Rows from block 2 of a small image inpainting model, named by matrix and row number. Rows with one number belong to one channel. Each number is 128 + 24 x the weight over its row's rms, rounded and kept within 0 to 255. All counts start at 0. Numbers have three digits each.
After each channel's rows are labels from the 100 images, of 14848, where the channel reaches its highest value: "patch colour" is the nearest of a few named colours to the mean colour under the peak. Only what is clearly more common there than usual is listed. The data: crops of objects in photos (Visual Genome). In brackets: how many of the 100, against the usual share in percent.
# convs1: first pointwise conv (model.enc.2.0.convs.1.weight, 256x256x1x1), inputs 0-127
# convs3: second pointwise conv (model.enc.2.0.convs.3.weight, 256x256x1x1, transposed), outputs 0-127

convs1.252:166153127123126135185128114126139121165128128106138116113143158110104143110116134123151133163131128076141155106133152104108115100145142096197118130104157149141106109121136137104142176133137106159116104136117128118131135127119128073107150147137141105123108118097135144127204150142173128139111118115130157117128098135198124122129120134115120132135112146139110145176144146112144130129117
convs3.252:123105145113095113125154127096143138153126121140162089093122154099106140159180126140126128113085106135124106157134104147142167127117113109100086156154123107126129122161143107124128110112125128118066111121127103146117113167138144120169114151109124158137128096112107163116131108173149099114143139132137081132066159105116148189102117116087114094128096129085073124135136103194156106119130
patch colour: white (29 vs 6)

convs1.149:130128114151153138085102132151128120176175140167169096119084134119101119115101201130111145134164143132107115131171165150120186151076148167124122136124102115120135078170124142114096121060126104141105133093130096115126072170148126123130161132114171134127135109143125113119159172115176161124143128140135139140117159083110161095112164121159157116151120128087110154123150132122107127143148
convs3.149:137151090105111129128139148091135122123103117135130116140111145134106085150095125106108098078130119136141135090120119135168077086133117134076135140127161107145155146090141139121104123136118122116128129131077183140132134082159107145137126159116169164132145110127157099066080113107153104126077113115099116112138140111144142151128126169109131092119082116157182137124111127084072138136102
patch colour: black (36 vs 16.7)

convs1.37:139131129153113154165115132129128099085131166125133122135161120099100158120106115145068152137133128117135169159138115116103160143149139159147108154141172079096088140139124125110118128113117141156116135143123103155092141137101158108133120124112106105129146143142146111155146116097172152106083144114116162114172122059132138109165110156115097134113153122132113135059123147127156127120120
convs3.37:122107157130117104169141150155177088135101148149112141108134150133122102120188095154154169150123111114168100095159105080137130075143128132142133123128131126118124103147112120169111084154110132178132131126131147134105141126141082123145158151138179120113129094125150142145114118145171146136115092158105114103096140126099144143115101131100143115097110083137065140196109129189083093071142
patch colour: white (29 vs 6)

convs1.97:123128127133119115085131117168136134089104115154064157117109151126132153104152121126083129163091098136132111133111093142147172121133159102164113123152119149156120144118116147165096134133112105079104145151173095154136142145091133130145160129150106135142127172212128108152099117151115098138092107136152163163131111080109159130100141120127143156131138104129106131111143100133145128100108
convs3.97:152127170118116132112128112093136131119142182130119103144146117119142094087127137145167118125117176109108134109127122115112057151122129125087175130153150113147135092133138142117152158124173174100108121129116111112134168121137133102084127139108128154104100093154154135170129116099131129099131141129134117146102106140123145131127156133127129149166139119120197127082120157128128092138094
patch colour: black (41 vs 16.7)

convs1.185:114142120132125182108146160116146141117124141132124126106126146125122106122130144084081099125137145102136114089126119067147123130172146075106132133147142163124136130124139153131118148122124150147152128053113112142133117149137126159110091110143164125150122097071118113133163152133126154129142122154123134120148139147131128121105154169163100118129131125138122172119132099100179120154129
convs3.185:092131114125097141124139095096127130127108140148131096129119121129114077093114104132098136119121119115124160165141104133078097127116070114087094114159090131144119100128129150181100124135143119094128142126159133142109167120101187103129108159124126160140125098178157121125132159111128142097092129123139119149101168133146121164119128157176118177122118133115174073111147106124081113149110
patch colour: white (25 vs 6)

convs1.179:140106157135154114113135096110107143115147158141150123135110127122096119165083146132144134133138158138125119111114126135155155074103114110078114127151138136114129142125158201138125126118141122083078130117115157108165129104069146102096160127123127144142133146148094131101083113146104135134167080124153059136147096127158129116123129130130157133142148158126133095099124122105125097123121
convs3.179:125116097108147150126136078119095171163156121130121106105117115161144094125167167121128094108108125111092185114112085163072166130105112121103113081089121123131103152141128151128116151115117117160112143142128133123122109109127114139109116108118136086080148109148133104130135085145140174107103144094091126110130133157141121139131112107133128143131128205125107145128143137107105146095137
patch colour: black (37 vs 16.7)

convs1.197:123167132152145126108117132087095147122175154112109108098153088123115123152091095139095120118117113113135126132131113181128148097104156123122119141109157110161112094124120085094116147102133127178124070134129111135120125081110084139123125102144182132123092135125146126118120139123149106141150116127145174096137171140138107141122157121153099184122125144133103149137115135138060153141137
convs3.197:118102128134171136105163097140129149158118128143134139122210131157095130143133079171161130121118130145147113139107104119120118136102142146109128144103115151098130084140155149139079124106108180135135142119166108116133114150114183156095125145117154111150143073119096131094067108095131072152108138109113148103146143129152141100133076175126109141116121138100157127139154112155140098155141
patch colour: white (25 vs 6)