config.yaml
model: "image inpainting model"
dataset: "crops of objects in photos (Visual Genome)"
image_size: 40
crop_scale_min: 0.7
task: "inpainting"
loss: "charbonnier"
activation: "mish"
widths: [64, 128, 256, 256]
upsampling: "nearest_conv"
optimizer: "muon"
adamw_lr_other_params: 0.0013
steps: 10000
batch_size: 256
Rows from block 5 of a small image inpainting model, named by matrix and row number. Rows with one number belong to one channel. Each number is 200 + 20 x the weight over its row's rms, rounded and kept within 0 to 999. All counts start at 0.
After each channel's rows are labels from the 100 images, of 14848, where the channel reaches its highest value: "colour at peak" is the nearest of a few named colours to the mean colour under the peak. Only what is clearly more common there than usual is listed. The data: crops of objects in photos (Visual Genome). In brackets: how many of the 100.
# convs1: first pointwise conv (model.decb.0.0.convs.1.weight, 256x512x1x1), inputs 128-255
# convs3: second pointwise conv (model.decb.0.0.convs.3.weight, 256x256x1x1, transposed), outputs 128-255

convs1.143,202,185,196,211,195,233,223,176,198,215,202,209,179,164,206,197,205,206,212,188,173,223,237,199,207,165,189,202,226,195,206,206,188,186,203,219,206,213,190,200,198,210,199,195,171,227,199,202,209,198,200,190,200,197,194,177,201,206,204,168,198,204,192,213,192,221,173,192,192,193,177,213,209,192,199,207,159,224,187,206,193,194,232,206,195,198,232,210,188,221,201,212,183,215,221,191,200,196,195,185,201,200,189,243,179,242,208,188,206,202,199,197,221,193,186,207,203,191,212,223,182,188,193,201,188,191,229,177
convs3.143,213,210,172,195,135,188,190,214,184,229,243,217,186,209,227,206,182,177,164,206,189,199,209,221,205,199,224,262,187,202,156,228,235,158,204,178,211,204,208,185,184,210,190,183,203,197,223,186,177,169,172,220,199,215,221,225,183,193,172,171,202,209,186,182,221,159,214,213,198,214,178,215,200,189,208,183,191,231,221,173,226,172,190,160,207,200,188,183,166,185,191,239,203,213,229,220,198,190,211,180,204,213,146,211,183,222,215,172,276,165,191,185,170,192,206,204,205,180,220,221,189,183,204,185,196,205,213,205
colour at peak: white (36)

convs1.78,186,198,206,192,215,198,234,221,196,210,212,174,205,198,214,192,169,195,225,197,195,177,195,201,192,211,172,204,206,205,199,207,216,188,199,178,190,194,183,209,203,237,186,218,165,226,202,200,215,204,207,190,199,228,199,206,193,178,177,184,184,185,229,207,208,193,205,186,208,172,223,215,195,226,177,213,190,222,222,221,184,208,182,211,213,203,201,221,187,202,210,175,218,190,201,217,205,194,202,202,209,214,201,214,231,175,181,193,192,207,205,189,212,212,211,196,214,185,211,233,217,204,199,188,200,178,224,207
convs3.78,202,217,180,164,208,160,222,197,126,184,208,196,184,220,194,192,220,196,195,209,223,164,276,177,199,203,186,204,186,208,242,196,206,180,180,203,210,150,214,201,220,189,221,200,209,207,165,183,185,177,177,206,212,213,159,227,195,192,243,171,243,209,203,211,194,212,162,187,194,201,225,211,178,197,180,169,220,192,206,166,202,188,197,208,196,209,202,162,179,241,191,210,178,217,187,201,212,203,188,180,215,183,192,201,195,180,194,221,188,221,195,199,216,164,200,191,205,154,166,216,198,205,188,218,218,199,214,163
colour at peak: black (80)

convs1.188,214,187,205,184,192,227,183,202,218,205,203,191,231,145,206,198,185,203,207,196,213,199,232,198,236,209,206,188,194,199,201,199,197,204,196,215,193,211,225,185,212,180,209,201,183,159,207,206,210,208,221,194,200,199,210,188,197,215,192,222,183,172,194,195,195,193,216,174,180,222,207,194,186,213,201,182,175,211,205,185,194,217,183,215,202,221,212,237,215,187,201,195,192,214,201,185,224,212,210,210,203,193,184,237,187,195,217,200,194,210,194,214,198,198,195,192,212,186,192,188,220,204,185,226,168,201,222,169
convs3.188,193,235,237,201,230,203,214,191,178,199,190,201,178,205,224,206,197,191,235,184,216,188,187,196,182,216,168,185,204,177,195,219,187,196,173,182,211,181,198,223,207,224,258,225,207,226,196,206,222,222,186,169,201,208,241,203,165,165,209,173,182,207,172,177,188,211,220,192,220,195,202,168,200,205,236,206,233,214,215,172,193,207,187,223,149,172,195,198,195,198,186,168,191,181,193,201,230,190,223,221,177,167,164,182,183,200,192,192,173,208,197,179,218,185,175,176,186,222,183,184,208,194,217,229,160,198,203,208
colour at peak: pink (27)

convs1.23,185,197,206,186,192,207,196,203,221,208,204,181,202,246,224,208,179,220,230,190,143,178,218,200,228,193,246,208,209,226,202,174,212,202,198,175,195,181,191,172,187,213,188,206,188,206,200,215,193,203,205,200,208,199,212,203,190,182,213,188,196,171,216,167,193,195,170,195,195,185,192,207,210,209,198,211,206,207,228,208,203,200,205,187,200,253,216,213,202,200,204,193,222,191,196,227,232,198,198,232,201,200,187,226,174,204,194,217,234,197,207,195,224,204,202,212,212,176,208,178,182,188,221,186,198,200,226,189
convs3.23,240,206,200,186,211,199,220,219,210,168,201,201,241,176,205,227,208,178,198,202,187,218,216,180,193,213,187,212,225,220,209,170,180,196,168,243,206,214,210,188,224,218,194,198,217,197,211,187,215,213,188,194,197,181,218,203,173,205,178,218,180,182,196,197,163,188,183,176,182,220,204,222,187,213,219,177,213,219,211,191,161,169,191,219,206,191,206,197,197,197,169,202,227,189,228,182,168,198,192,195,203,184,217,199,211,159,203,202,207,267,221,228,179,201,204,193,189,166,212,222,239,170,203,212,201,187,176,200
colour at peak: grey (63)

convs1.147,207,202,213,184,198,198,223,199,204,206,184,237,221,194,204,210,199,235,139,204,186,186,181,207,211,229,166,189,194,195,199,245,193,198,195,227,220,218,198,185,179,193,202,208,166,206,191,201,191,190,217,196,201,188,185,197,217,208,218,210,210,201,189,184,196,208,215,198,212,185,164,193,245,218,203,199,189,199,173,199,194,201,213,177,214,190,236,214,207,186,201,221,224,193,182,208,218,210,183,194,211,191,191,210,171,203,174,205,193,209,185,207,225,200,205,194,200,207,205,216,220,178,228,205,164,207,191,221
convs3.147,215,186,170,229,179,186,195,233,189,202,206,184,244,221,187,231,198,198,207,204,187,218,220,188,197,204,201,187,220,213,191,201,173,237,199,213,210,214,204,220,204,212,220,187,172,200,201,204,198,182,195,186,190,205,195,211,269,223,218,160,215,218,190,187,190,168,167,198,251,223,182,203,183,192,219,187,175,235,210,202,192,188,205,228,197,221,186,209,214,193,166,178,213,205,196,191,194,189,206,198,201,205,237,213,229,188,180,195,207,226,177,247,184,217,211,206,213,202,197,203,199,152,192,218,206,219,206,197
colour at peak: grey (64)

convs1.201,238,202,215,199,192,172,190,205,199,223,196,210,210,192,199,194,187,206,167,194,211,185,188,207,174,199,200,185,187,167,201,211,219,189,190,205,176,215,180,233,200,195,201,201,211,202,211,186,193,198,179,182,189,213,207,215,199,198,190,174,210,193,211,208,201,197,222,195,221,230,238,211,209,220,205,203,222,172,203,205,199,208,192,184,182,170,201,189,193,191,218,195,223,203,203,183,180,187,200,185,216,189,220,201,204,219,190,186,214,186,193,189,201,198,204,201,204,229,192,231,188,190,202,192,196,183,201,184
convs3.201,224,200,237,174,191,177,217,231,219,194,186,198,210,207,199,226,223,189,229,176,175,210,201,216,194,204,204,157,221,179,206,170,197,204,176,215,208,172,227,176,199,208,194,197,193,240,168,185,216,234,222,219,210,191,224,205,208,182,201,214,175,190,173,209,213,186,232,154,191,173,186,194,206,197,192,207,204,194,176,184,208,185,196,215,225,228,170,194,186,192,157,199,197,204,197,182,185,205,199,197,225,221,214,152,184,187,168,208,181,173,205,161,185,151,222,184,205,239,214,183,198,176,204,167,188,183,219,191
colour at peak: black (46)

convs1.181,205,205,194,204,204,253,236,178,210,206,211,219,203,154,210,182,220,202,226,208,200,194,241,196,247,181,201,193,209,213,196,203,195,220,193,202,207,216,194,209,186,190,228,198,221,234,196,201,212,199,199,192,194,204,194,187,186,222,201,152,203,192,203,225,205,202,189,167,225,193,160,200,206,202,193,194,181,242,213,204,187,201,198,191,220,221,284,189,209,222,210,207,223,208,202,207,201,216,217,198,184,198,201,218,178,227,217,180,185,216,201,201,206,190,204,182,220,218,203,184,192,192,180,223,198,212,225,206
convs3.181,206,199,214,190,166,227,175,201,166,183,218,232,190,213,193,196,213,214,210,175,205,173,220,184,210,189,172,208,210,192,211,244,166,199,215,205,180,203,190,209,229,206,177,220,216,201,192,198,178,191,185,144,178,214,195,186,202,217,180,205,211,189,201,192,162,216,147,212,192,210,195,191,199,201,196,221,229,179,180,218,168,184,202,184,204,171,201,188,197,194,229,234,213,202,197,220,181,190,230,225,185,183,224,166,220,174,179,180,165,226,183,186,227,176,230,222,209,256,174,200,219,194,192,168,178,206,217,226
colour at peak: white (31)

convs1.190,218,206,192,142,185,195,222,209,211,173,206,246,222,205,218,197,181,205,173,194,208,216,212,202,207,253,215,196,213,203,197,214,203,202,214,193,200,193,222,203,185,206,194,205,188,194,203,216,220,188,189,213,209,224,204,198,187,183,214,197,198,188,213,184,197,186,249,198,187,183,219,223,192,206,191,201,207,180,218,211,199,183,211,190,195,194,218,213,166,210,226,172,194,214,186,196,210,198,193,185,187,194,193,209,197,185,195,227,205,195,186,208,212,216,222,179,189,225,205,198,219,183,208,182,205,188,235,213
convs3.190,184,202,216,225,187,213,218,193,229,189,176,205,191,188,210,150,211,183,199,220,192,212,175,207,201,202,210,171,190,193,210,191,212,222,206,212,168,186,223,219,181,220,189,177,216,208,192,185,188,210,206,204,190,180,187,191,188,189,212,240,196,244,161,207,216,169,213,199,235,213,188,185,197,194,218,177,127,157,189,210,213,197,166,178,180,165,164,198,230,205,207,191,183,193,176,203,200,171,246,205,234,225,221,201,195,214,195,186,182,188,215,203,210,216,247,224,198,230,187,188,185,200,222,205,184,168,210,203
colour at peak: white (51)

convs1.95,197,225,191,199,209,204,190,206,186,191,194,196,220,223,228,214,205,196,189,225,198,225,231,209,223,202,213,173,187,211,201,214,173,199,206,213,160,199,204,192,201,159,195,212,200,193,204,210,200,206,182,186,209,206,199,198,215,194,213,210,193,180,202,184,209,195,166,215,202,194,192,194,230,214,204,198,207,230,214,198,212,200,201,188,197,173,222,196,182,216,208,174,216,227,199,194,201,195,244,198,184,181,205,227,216,203,205,185,226,191,188,182,208,208,189,199,210,208,206,201,209,191,211,194,195,203,201,200
convs3.95,165,174,192,225,205,201,189,165,238,207,202,215,175,218,215,193,199,216,181,184,216,219,197,214,200,197,178,205,190,199,214,198,186,221,220,222,200,235,225,216,204,202,174,204,185,214,199,202,200,217,171,149,186,188,227,209,211,220,172,184,209,174,213,218,237,183,199,185,216,174,207,171,207,176,236,172,238,224,164,183,223,217,200,202,231,202,189,220,188,197,218,207,184,180,211,177,194,183,222,220,224,212,187,209,192,179,256,191,216,193,218,245,210,225,213,189,195,201,203,195,189,235,214,198,220,217,190,200
colour at peak: pink (25)

convs1.12,179,203,201,184,174,204,204,213,192,210,207,193,211,196,202,213,201,219,228,195,215,175,224,199,218,201,215,192,207,201,199,173,200,209,187,208,202,210,190,171,189,177,187,203,189,203,200,192,199,197,194,207,208,211,205,189,203,203,215,178,191,175,234,195,190,223,211,195,201,186,203,232,187,213,213,231,206,221,230,208,181,214,215,197,204,230,214,201,190,217,205,194,202,195,190,209,209,196,188,211,206,217,198,207,187,206,199,208,192,187,209,210,212,205,204,196,205,215,218,208,183,225,206,172,201,195,199,194
convs3.12,228,221,193,205,170,220,211,166,187,211,199,207,198,229,190,189,172,200,229,170,196,199,202,232,207,202,206,163,188,216,177,180,188,189,196,172,207,188,186,227,227,187,214,209,200,208,177,214,205,189,211,193,209,156,195,180,178,199,178,195,171,214,182,251,206,171,212,203,211,207,226,205,226,185,194,207,205,210,164,217,201,194,202,201,185,170,193,206,203,225,186,202,175,224,198,193,185,214,187,176,199,214,161,200,181,196,215,183,213,249,197,158,210,148,167,192,200,221,178,181,146,195,172,201,215,227,211,183
colour at peak: pink (25)

convs1.234,209,212,210,208,189,196,214,225,203,204,185,196,205,201,193,183,186,204,175,198,211,195,173,195,173,203,227,204,205,178,197,217,218,196,196,203,196,205,213,204,207,204,192,203,232,202,207,210,196,198,218,213,200,198,222,198,201,198,193,209,191,177,194,185,209,203,177,185,235,169,211,228,217,237,202,206,193,194,229,159,209,185,170,208,206,200,210,211,194,222,205,193,202,192,211,179,201,192,230,203,191,191,211,203,197,213,195,197,186,161,210,208,195,199,190,210,218,229,200,225,207,187,199,188,211,184,187,209
convs3.234,144,204,165,219,215,219,216,223,219,175,184,234,184,162,202,204,186,203,200,184,167,188,189,188,204,189,171,190,213,177,222,234,191,197,185,208,230,187,192,207,225,182,210,217,230,207,160,173,224,238,194,192,184,206,194,202,186,200,167,209,203,190,228,218,177,189,239,207,165,192,188,202,202,205,195,216,256,244,210,209,220,155,209,197,233,190,229,188,202,214,205,220,212,218,167,177,227,174,220,220,172,214,190,161,212,167,224,179,198,185,186,202,165,210,185,172,172,172,220,204,183,176,227,199,190,215,181,194
colour at peak: pink (26)

convs1.162,199,183,193,209,196,207,174,194,197,224,207,208,192,192,199,216,180,200,212,191,198,195,197,208,174,189,193,207,195,197,205,189,203,195,214,216,191,232,208,180,207,213,223,205,176,190,195,215,195,188,213,184,210,223,199,207,188,209,188,184,212,202,215,205,215,218,234,202,186,175,200,188,200,196,195,203,181,202,223,218,197,202,183,225,189,231,176,196,205,194,216,208,208,191,183,189,204,205,216,215,205,193,192,192,207,204,232,205,214,219,204,195,190,197,205,187,191,206,222,210,193,204,182,208,193,195,200,202
convs3.162,207,172,202,197,228,208,203,206,178,189,182,198,174,186,240,223,227,223,193,219,221,187,185,191,183,204,181,162,190,200,235,247,193,252,177,203,224,238,199,192,189,210,210,181,216,199,224,167,211,157,228,202,228,211,210,228,225,181,189,217,187,201,200,174,218,227,221,233,195,212,159,170,226,244,208,180,235,197,177,205,186,220,192,210,151,195,228,197,164,202,227,199,190,178,204,236,197,176,182,182,206,214,210,187,189,163,192,170,202,213,204,210,195,221,213,187,202,213,221,197,184,183,169,218,203,215,171,194
colour at peak: red (26)