{"model": "image inpainting model", "dataset": "crops of objects in photos (Visual Genome)", "train_examples": 61751, "image_size": 40, "crop_scale_min": 0.7, "horizontal_flip": true, "translate": 0.12, "task": "inpainting", "loss": "charbonnier", "arch": "unet", "norm": "batchnorm", "activation": "mish", "widths": [64, 128, 256, 256], "blocks_per_level": 1, "block": "sep", "attention": false, "upsampling": "nearest_conv", "init": "torch_default", "residual_init": "none", "optimizer": "muon", "muon_scale": "match_rms_adamw", "lr": 0.0071, "momentum": 0.95, "nesterov": false, "orthogonalizer": "newton_schulz_5", "adamw_lr_other_params": 0.0013, "grad_clip": 5.0, "steps": 10000, "batch_size": 256, "epochs": 41.5, "lr_schedule": "cosine", "final_lr_fraction": 0.05, "warmup_steps": 1000, "weight_decay": 0.03, "adamw_weight_decay_other_params": 0.01}
Rows from block 2 of a small image inpainting model, named by matrix and row number. Rows with one number belong to one channel. Each number is 128 + 24 x the weight over its row's rms, rounded and kept within 0 to 255. All counts start at 0. Numbers have three digits each. After the name is the row's rms in percent of the matrix's.
After each channel's rows are labels from the 100 images, of 14848, where the channel reaches its highest value: "colour at peak" is the nearest of a few named colours to the mean colour under the peak. Only what is clearly more common there than usual is listed. The data: crops of objects in photos (Visual Genome).
# convs1: first pointwise conv (model.enc.2.0.convs.1.weight, 256x256x1x1), inputs 0-127
# convs3: second pointwise conv (model.enc.2.0.convs.3.weight, 256x256x1x1, transposed), outputs 0-127

convs1.239 105:127122119162150109126122110106132140121084136195152150155139130153106120187108151076105098135102145147076153110120129163149143133117118124129112091126138139167162131133121113126099111145138119193117047091100162155133143137102114111132153144117087125141157176135157166135110110133121150136098182144109141122130103113106113134137137128129132127108114127139133133086159150102092121137174
convs3.239 099:147137126159112104128129186202179104140156134122111102174107149091128174149130167120179128081133136133143109129138127116135112092123201137161127152151143142165112130149138121151105109156108164106196107105131120148136112089143141131140139122154076146101146087163114149130109124135057115135147144127106157119164137155125102114112159070161123148134166154147135123139120120123096136129134
colour at peak: white

convs1.247 108:142086152117101122114112110136118118132116195142108120102118166126121140119086112102115141139136144133164124130141134124100128151145105113151119153110141123128120159119130116125156115129119114121124103153160127098127103102127150162120127150149116103155138132129194201098126141102128121139133147085132089126125138199042146125127123148118163132126096108170130129130150151174102136111125
convs3.247 106:136108119116126149129106124100146123075102145138108115124139115140135110145127120112098092106097105123104157126128120129058116119156127121106106124125090121114143105124153203077052126140137138127103102132114155131148095113140123069142113137105138158101137118180102093156112081152125132136089078112116132115106120121090109136110120113115189149105124184138100117125091142131139139139159
colour at peak: white

convs1.59 100:129182168116136124109125158079139143115130115140132144080084093149174124103189124150113123083120099084167145128135111091165087125106135144118142112123173113148110130114106121105116109136110126185150146118130100141113129105113147113156127105122122097136122124130127097095145135099146116151176120101060136145094123115081126108153102096123143110125156116147119144100151141141169123111103
convs3.59 094:142134141085120124169145097140123104124123132142107109176106093124092102131123122164109135117103144116152144131124133138071179077130130133100136129128125118084134138101147081112096144116153108174098132127100101139121092214108120104107159143134173147137087158169116102127117100114130102157135133104131128107121083104148156126125146127092138109119132127127126162142085162112098153153127
colour at peak: white

convs1.146 104:134108123127145069113132132120158119118131145151115141115128145112110107133138132132110130120137194183142064106141118154126132098124127140131131153121087137082133112122120101126113153124131136122111128126140111112149133120145141104133136110158111173215113157150125141190142133177121149126145134120122123128164078150104096102137163155154140140172134162139145186094118142124135111115147
convs3.146 099:139155123113114126141118137124118079122102115142124147110157137119109201135157118154116100135096100130155137120137116126186108148135118124133138116115113086113115130104128135104158131096123152105125138112142153119126132168223150137114131091113113129144131096123135154089142144143082134165091169136140138138133134153145137124125165158155125095102098140121137120100132123092141114083118
colour at peak: black

convs1.53 091:142144179138155149136085138124156103136114163104136130151053117124120157155116139140103157129118143099150181099087125130128084117151125120116109124167156094132199146120123124143108144131110115136135114106109174076158118131118171130114143149143145091106106128118116140138102115130107135154082140125125110157100098152155153159090096141136112113141125124096132113088159183123173131115133
convs3.53 098:162118161126139120173156140100110131144129131123156124121101116160110122140134105080141135171114085087130120150135170133133148137127125118144116112117129124117141168091163157084140144113165086143102158133066127125121126131138127157080143129124118123123114180090130136124105121126180080112113120055123115141101154083136143141164122096172121156119090132191101157140115141124083116106177
colour at peak: white

convs1.42 093:147153132140119104087129071125161142154124106126127158135143128143122181132080146130117119128154109148109115110106160160167182114095105148146118156153093150119107112134127088125119097155120129101108109102122109129133148097132115109146152101136145135137127122080156151095136108144182164111170138123138146149120182106145165113119159164148139107121105121150141169100085125123124096129159
convs3.42 107:122091147177144112133156114128134124123132149148133130152130082096148184113153136098144106183167100101155079130126122130133172127131134132169145126119111127138145064147110130125111136125118135133196097151103095136108138115107095104107116096158125086152123106129133114110140104101119137101150152105107114122133146140094108112118135147123071148102153139149129120172136117161131119111109
colour at peak: black

convs1.159 099:119109124144165181158134156129115093132161104153120131116113138115112097121077142110129130137111092136158121124134136124101152153121111160132131072139152073133151164077122142128113116120090119152141117175101156112132144125077135114110140088143065117116130137144134128169147124126160154128146112110215117108188123126111139128120086140077107118108168157169128129105129144130146101106154
convs3.159 096:143149134127106174170117110110093160144098141111132142101117145166130126113141142130120144127099141075080127112089137101106064164141123141133119155161117096175136148180119116099104137175141136133125109130126114165128127165066100170118144088110135113151113206122126137127126136106101141100132121117098126163064142066126090119144111167120109161099195132120114109115113126136106156148130
colour at peak: white

convs1.163 107:149110141123130103137134109110131132122087136130122159122109101112151116152121128079097144139130118118107087152135093129126161124097111117129147147113130156119128156114160121152148131106124105045120091146146124152111110087095181106139147134110128119146117185139161138130135120107123102178137142155093128123130108153107129135126149121115122111115115155177142109147101160127152126117179
convs3.163 112:127108097145137139104119134118136141117154118124116171126084124073125155112120138166151123153110156147115149126109173115158126118150167061105160128117121082130162074154129125091140143090132140171115121116124124110119134100120150111148106155127154129103110121108112104158133092188110131074132129109187123111141083155151129145097111139102130111109143149109095120167110111116120114139123
colour at peak: black

convs1.121 101:132136151113115144142147151102147095115119125108130142192141136138117086102123103171120135140116092112184135130112111081117140210149140154101109109148149168113152125112153160148140109139110154137117180153054159125114123126152142135122136135110128109141087144119112116135130137079127093137129130146117172109090162183158136157088100174127120169146113127139150112114135137123190143103109
convs3.121 102:151113090136102095138143074083135113105123125143135150118202148173142098139117128141123134090140095134126132116113107157164096160143116106130112122133131142129108125115128119152098109141138160130131117132144104125146053091167164135122124117138126141110127122132105130106124182176084150075132087138163142153101144165114173133158097136110106118098140141062108100135116117100150116094094
colour at peak: white

convs1.212 103:134117128127127139146126134151168142156094139179143116122156185093118105143136144099093121126111132136150126174148160134117137127142107128108143129130096166134111124127116140101101154133130134091143136126089067130170142111089134127158151089129117125183138166139156158135112123167086129137140121172110096117113118165141093133121108152136136090101158139114156185129169134145116104134158
convs3.212 098:105071141121097114098182113147146114148116139144125106165126176139129181143156141175084170165159117146134146155117100132119164080125123096117157146139115102128170114112112114126106156139152133089134154181138132121133120191183109099117145116131154166117081075089116146147122105107152098132127161135152137147081125152142124163106129119105127122102131135159166146116143129121155123125115
colour at peak: black

convs1.95 106:130109122134167100138119122118146139111187154123139085175112142115125146131167136150122164107120149127126174124151148053104117143141129131110116145110122082111139108140138130130094097148193111112070133115143142145140167115124162149059145101134125149115133135147106105152138145101138135140137149139137140135152130103122106130084095158147151114064143107151113122079144174145127088131124
convs3.95 097:120129120132130158052145132145193141159146143102121195136148157112093118128123106115105152146135151102169155130097140137141134121130121089139111110120133116117136150168141110186136106118127145135170080154144086151131137112170166129126145117115162108132155115123141162135121120124161107124089136169131131131171167102147136195085098103139126150160126145103161093139142129141181136133158
colour at peak: white

convs1.136 089:142134143076133118121137076112119116119099137111114128088125097124117099097179115143114169111101122158131177118113136115165108157104108127103086143087178085149130133146191129152144142147131130125136127098116119149152149095124160128112138149119127109163136094143171084140114108156130135118112138090140097144142127151140112146097132122158146114135119143135127195129144125118126084108108
convs3.136 108:143117173141172107193122117133158144084141111122136126149113132156125121118127148137109141114160092099161143151156129159116161118125139132181117118119122146152119137129102150160130154174144106111126180117120145154115132129134144143119105178152090121149136115101127168098131149126160113132139120107140119144153139140152119127157090125168140137145141145116126120148133130117120135142105
colour at peak: white

convs1.150 105:105104122135132127143121155125122137131100114126137166084117147110167180087166105085103128121151126150097125121128138134138111113074094106122103153099145170124132158113138160136121152138097125146137181157151134107162154123108109122188103164137095124109102114117108166096139136144114158133151124142115151177119140146158138127076129105123121147132130143108159108150131124153123151122115
convs3.150 094:134145150058157107135150154156114180194154136143130089145138139115161165138136111124122135122099185104154129193155118153108129141123149163125127184134124124118114120136168164164129148097136145156132136133117097182132129170118131138186102114133143143115161143096102170131103101074156149142115140119129118118059087116137142129193114074113180111100160142142120110147148151136119143120121
colour at peak: black

convs1.124 102:137111116140145116156122139127116149091117120137108115133114127100116104130119117151111120122114147101116118145162159099175131060132137134151131134130127138121155149165163130113154154070124152145125196111140154150179123087152122158100097126139092087098109136189092158144090114129126180145122166111116133128093120159119161159104147115103118079119130150109176066080182126175129144148121
convs3.124 089:117133120102084130153110105122150095102109107071136170110128128116115192159112122128150139141092155148136151090106138131144107122167107071155173136137092116103109110146152132100138096144129107117124108126129108104180149149083129101139080092120112121168184119187098148125112091120134098132133103110128096117156103161160129131089107125133127109137132114149130111142120112150136128099142
colour at peak: white

convs1.45 069:096114170126104107099152137140120082101138151149085125129129132091133131122087105154136105135113111130154122157107191104160118125103152123121123122115097110109113113114127124155126107163155132075141130160124100149143158161079149113119071117166108131149101127112159173130112110169110121075126152120121102121070097151108149144108122107137136142115127141155121144146137146111147144145157
convs3.45 075:072123137110111145133130115100123097121095151130131119138139109134125131133097159136129124126081147145134103152196115094116139127150122154158112187155161133150155108120135136109161098131094156121141097134185142117119112129105136139132089107113129169079154111160157121095096108154136141108138162109068130136122111138126135128135113169132149145126140094140124114136112102145117104082157
colour at peak: pink

convs1.213 105:158161120149116130118140118125134132158125093163143147139138118128124182134139150110153106127125131132134133102118135140154190097089108133122114145134135187145079128111174137130174097094117129125121164161108099129099114142163137104145137120122132105145069148135121162120138147128151116155146129122139137115101130103123105154115123109150155110149070162148088126089122107155155145101135
convs3.213 097:137098143126149141164129131106131115120124127104134132161110161162098148086115108136124148105126134081112126153115111087113141123121113098175108156145094150141152155142157117173136122119123117093129105111124168111162120149107143149136079128128154143115191111099118158094104109099176100126131122142109139151146140151127154161151118078166116148094103131173104126176122130117097153131108
colour at peak: black

convs1.204 105:142109121129107072070122155108158126151112158132135152144112146139131157148121185096085111089116153133109152116119122145075202164128126154113085132158121140155146108148147142125134123086171124067097161155107116093172109123148110125131163167125176116088134096146118157163142132094167117133108122153143136169131150089111148080115145139132150158181103154132145152132113125109110133152134
convs3.204 101:129127126109153158129131106163187155139129114107098131139107105149151157128133096131102098120066114124114115110115149142119175178114138112140120132124118155157112143206141114173103147097123150142152129151108140111113114115133113087122109089120128137107161113132125113159135147136099100128124121143129141098162047103098138115154119120152109132111129133124116111164121164166121096130106
colour at peak: black

convs1.161 099:122104148143130146141076116114088119124105108143114147123133140123117147126090168124146111109150180097122095115119156147132133140171102094108115173182149142121138128093154075159117164131150151114108134132107163113126143071164111110129128157113124106125129137111159169152104089149105128152108131133070152117104130127142152118123133118122141094092140124155128158085162140107124146123171
convs3.161 098:129074143126141130119148167140120117115113118125117105133129079162137114136093138061099130124166086098126096131098095177091129126143108114117102150101137118145104125133119111118132150162104120126118111146101121141123145092091161121093122122127107174167128099111140118104037119115163125091127146139101098114105137095100147090153126103106088152113135141123151112147120116133158118143117
colour at peak: black

convs1.187 110:122136119134099174106145178117121092081123181103118095102114109128083168162124110158112131097130183152112108117103139128129189110140109107147207096092082142113132087140103093100141102127116163137133133145140114104144133147122134139138117150132131116125146147114087159129097113169113138125153112116095111130107142125137112111145107128142118067164127081183140132129084146134140188107117
convs3.187 105:146105117088105117135122111118170102101131146121158129098112086130124149156145097166112114151122176121121108130094119117096131167131097153123143131117145124098120117116149126108156096141132134152112124127167127143138163115133104153133116125108146147116143138149134015135108101050122118172113168123149158144112103087121084118103090107110131101120092145117118135120148130113130146125132
colour at peak: black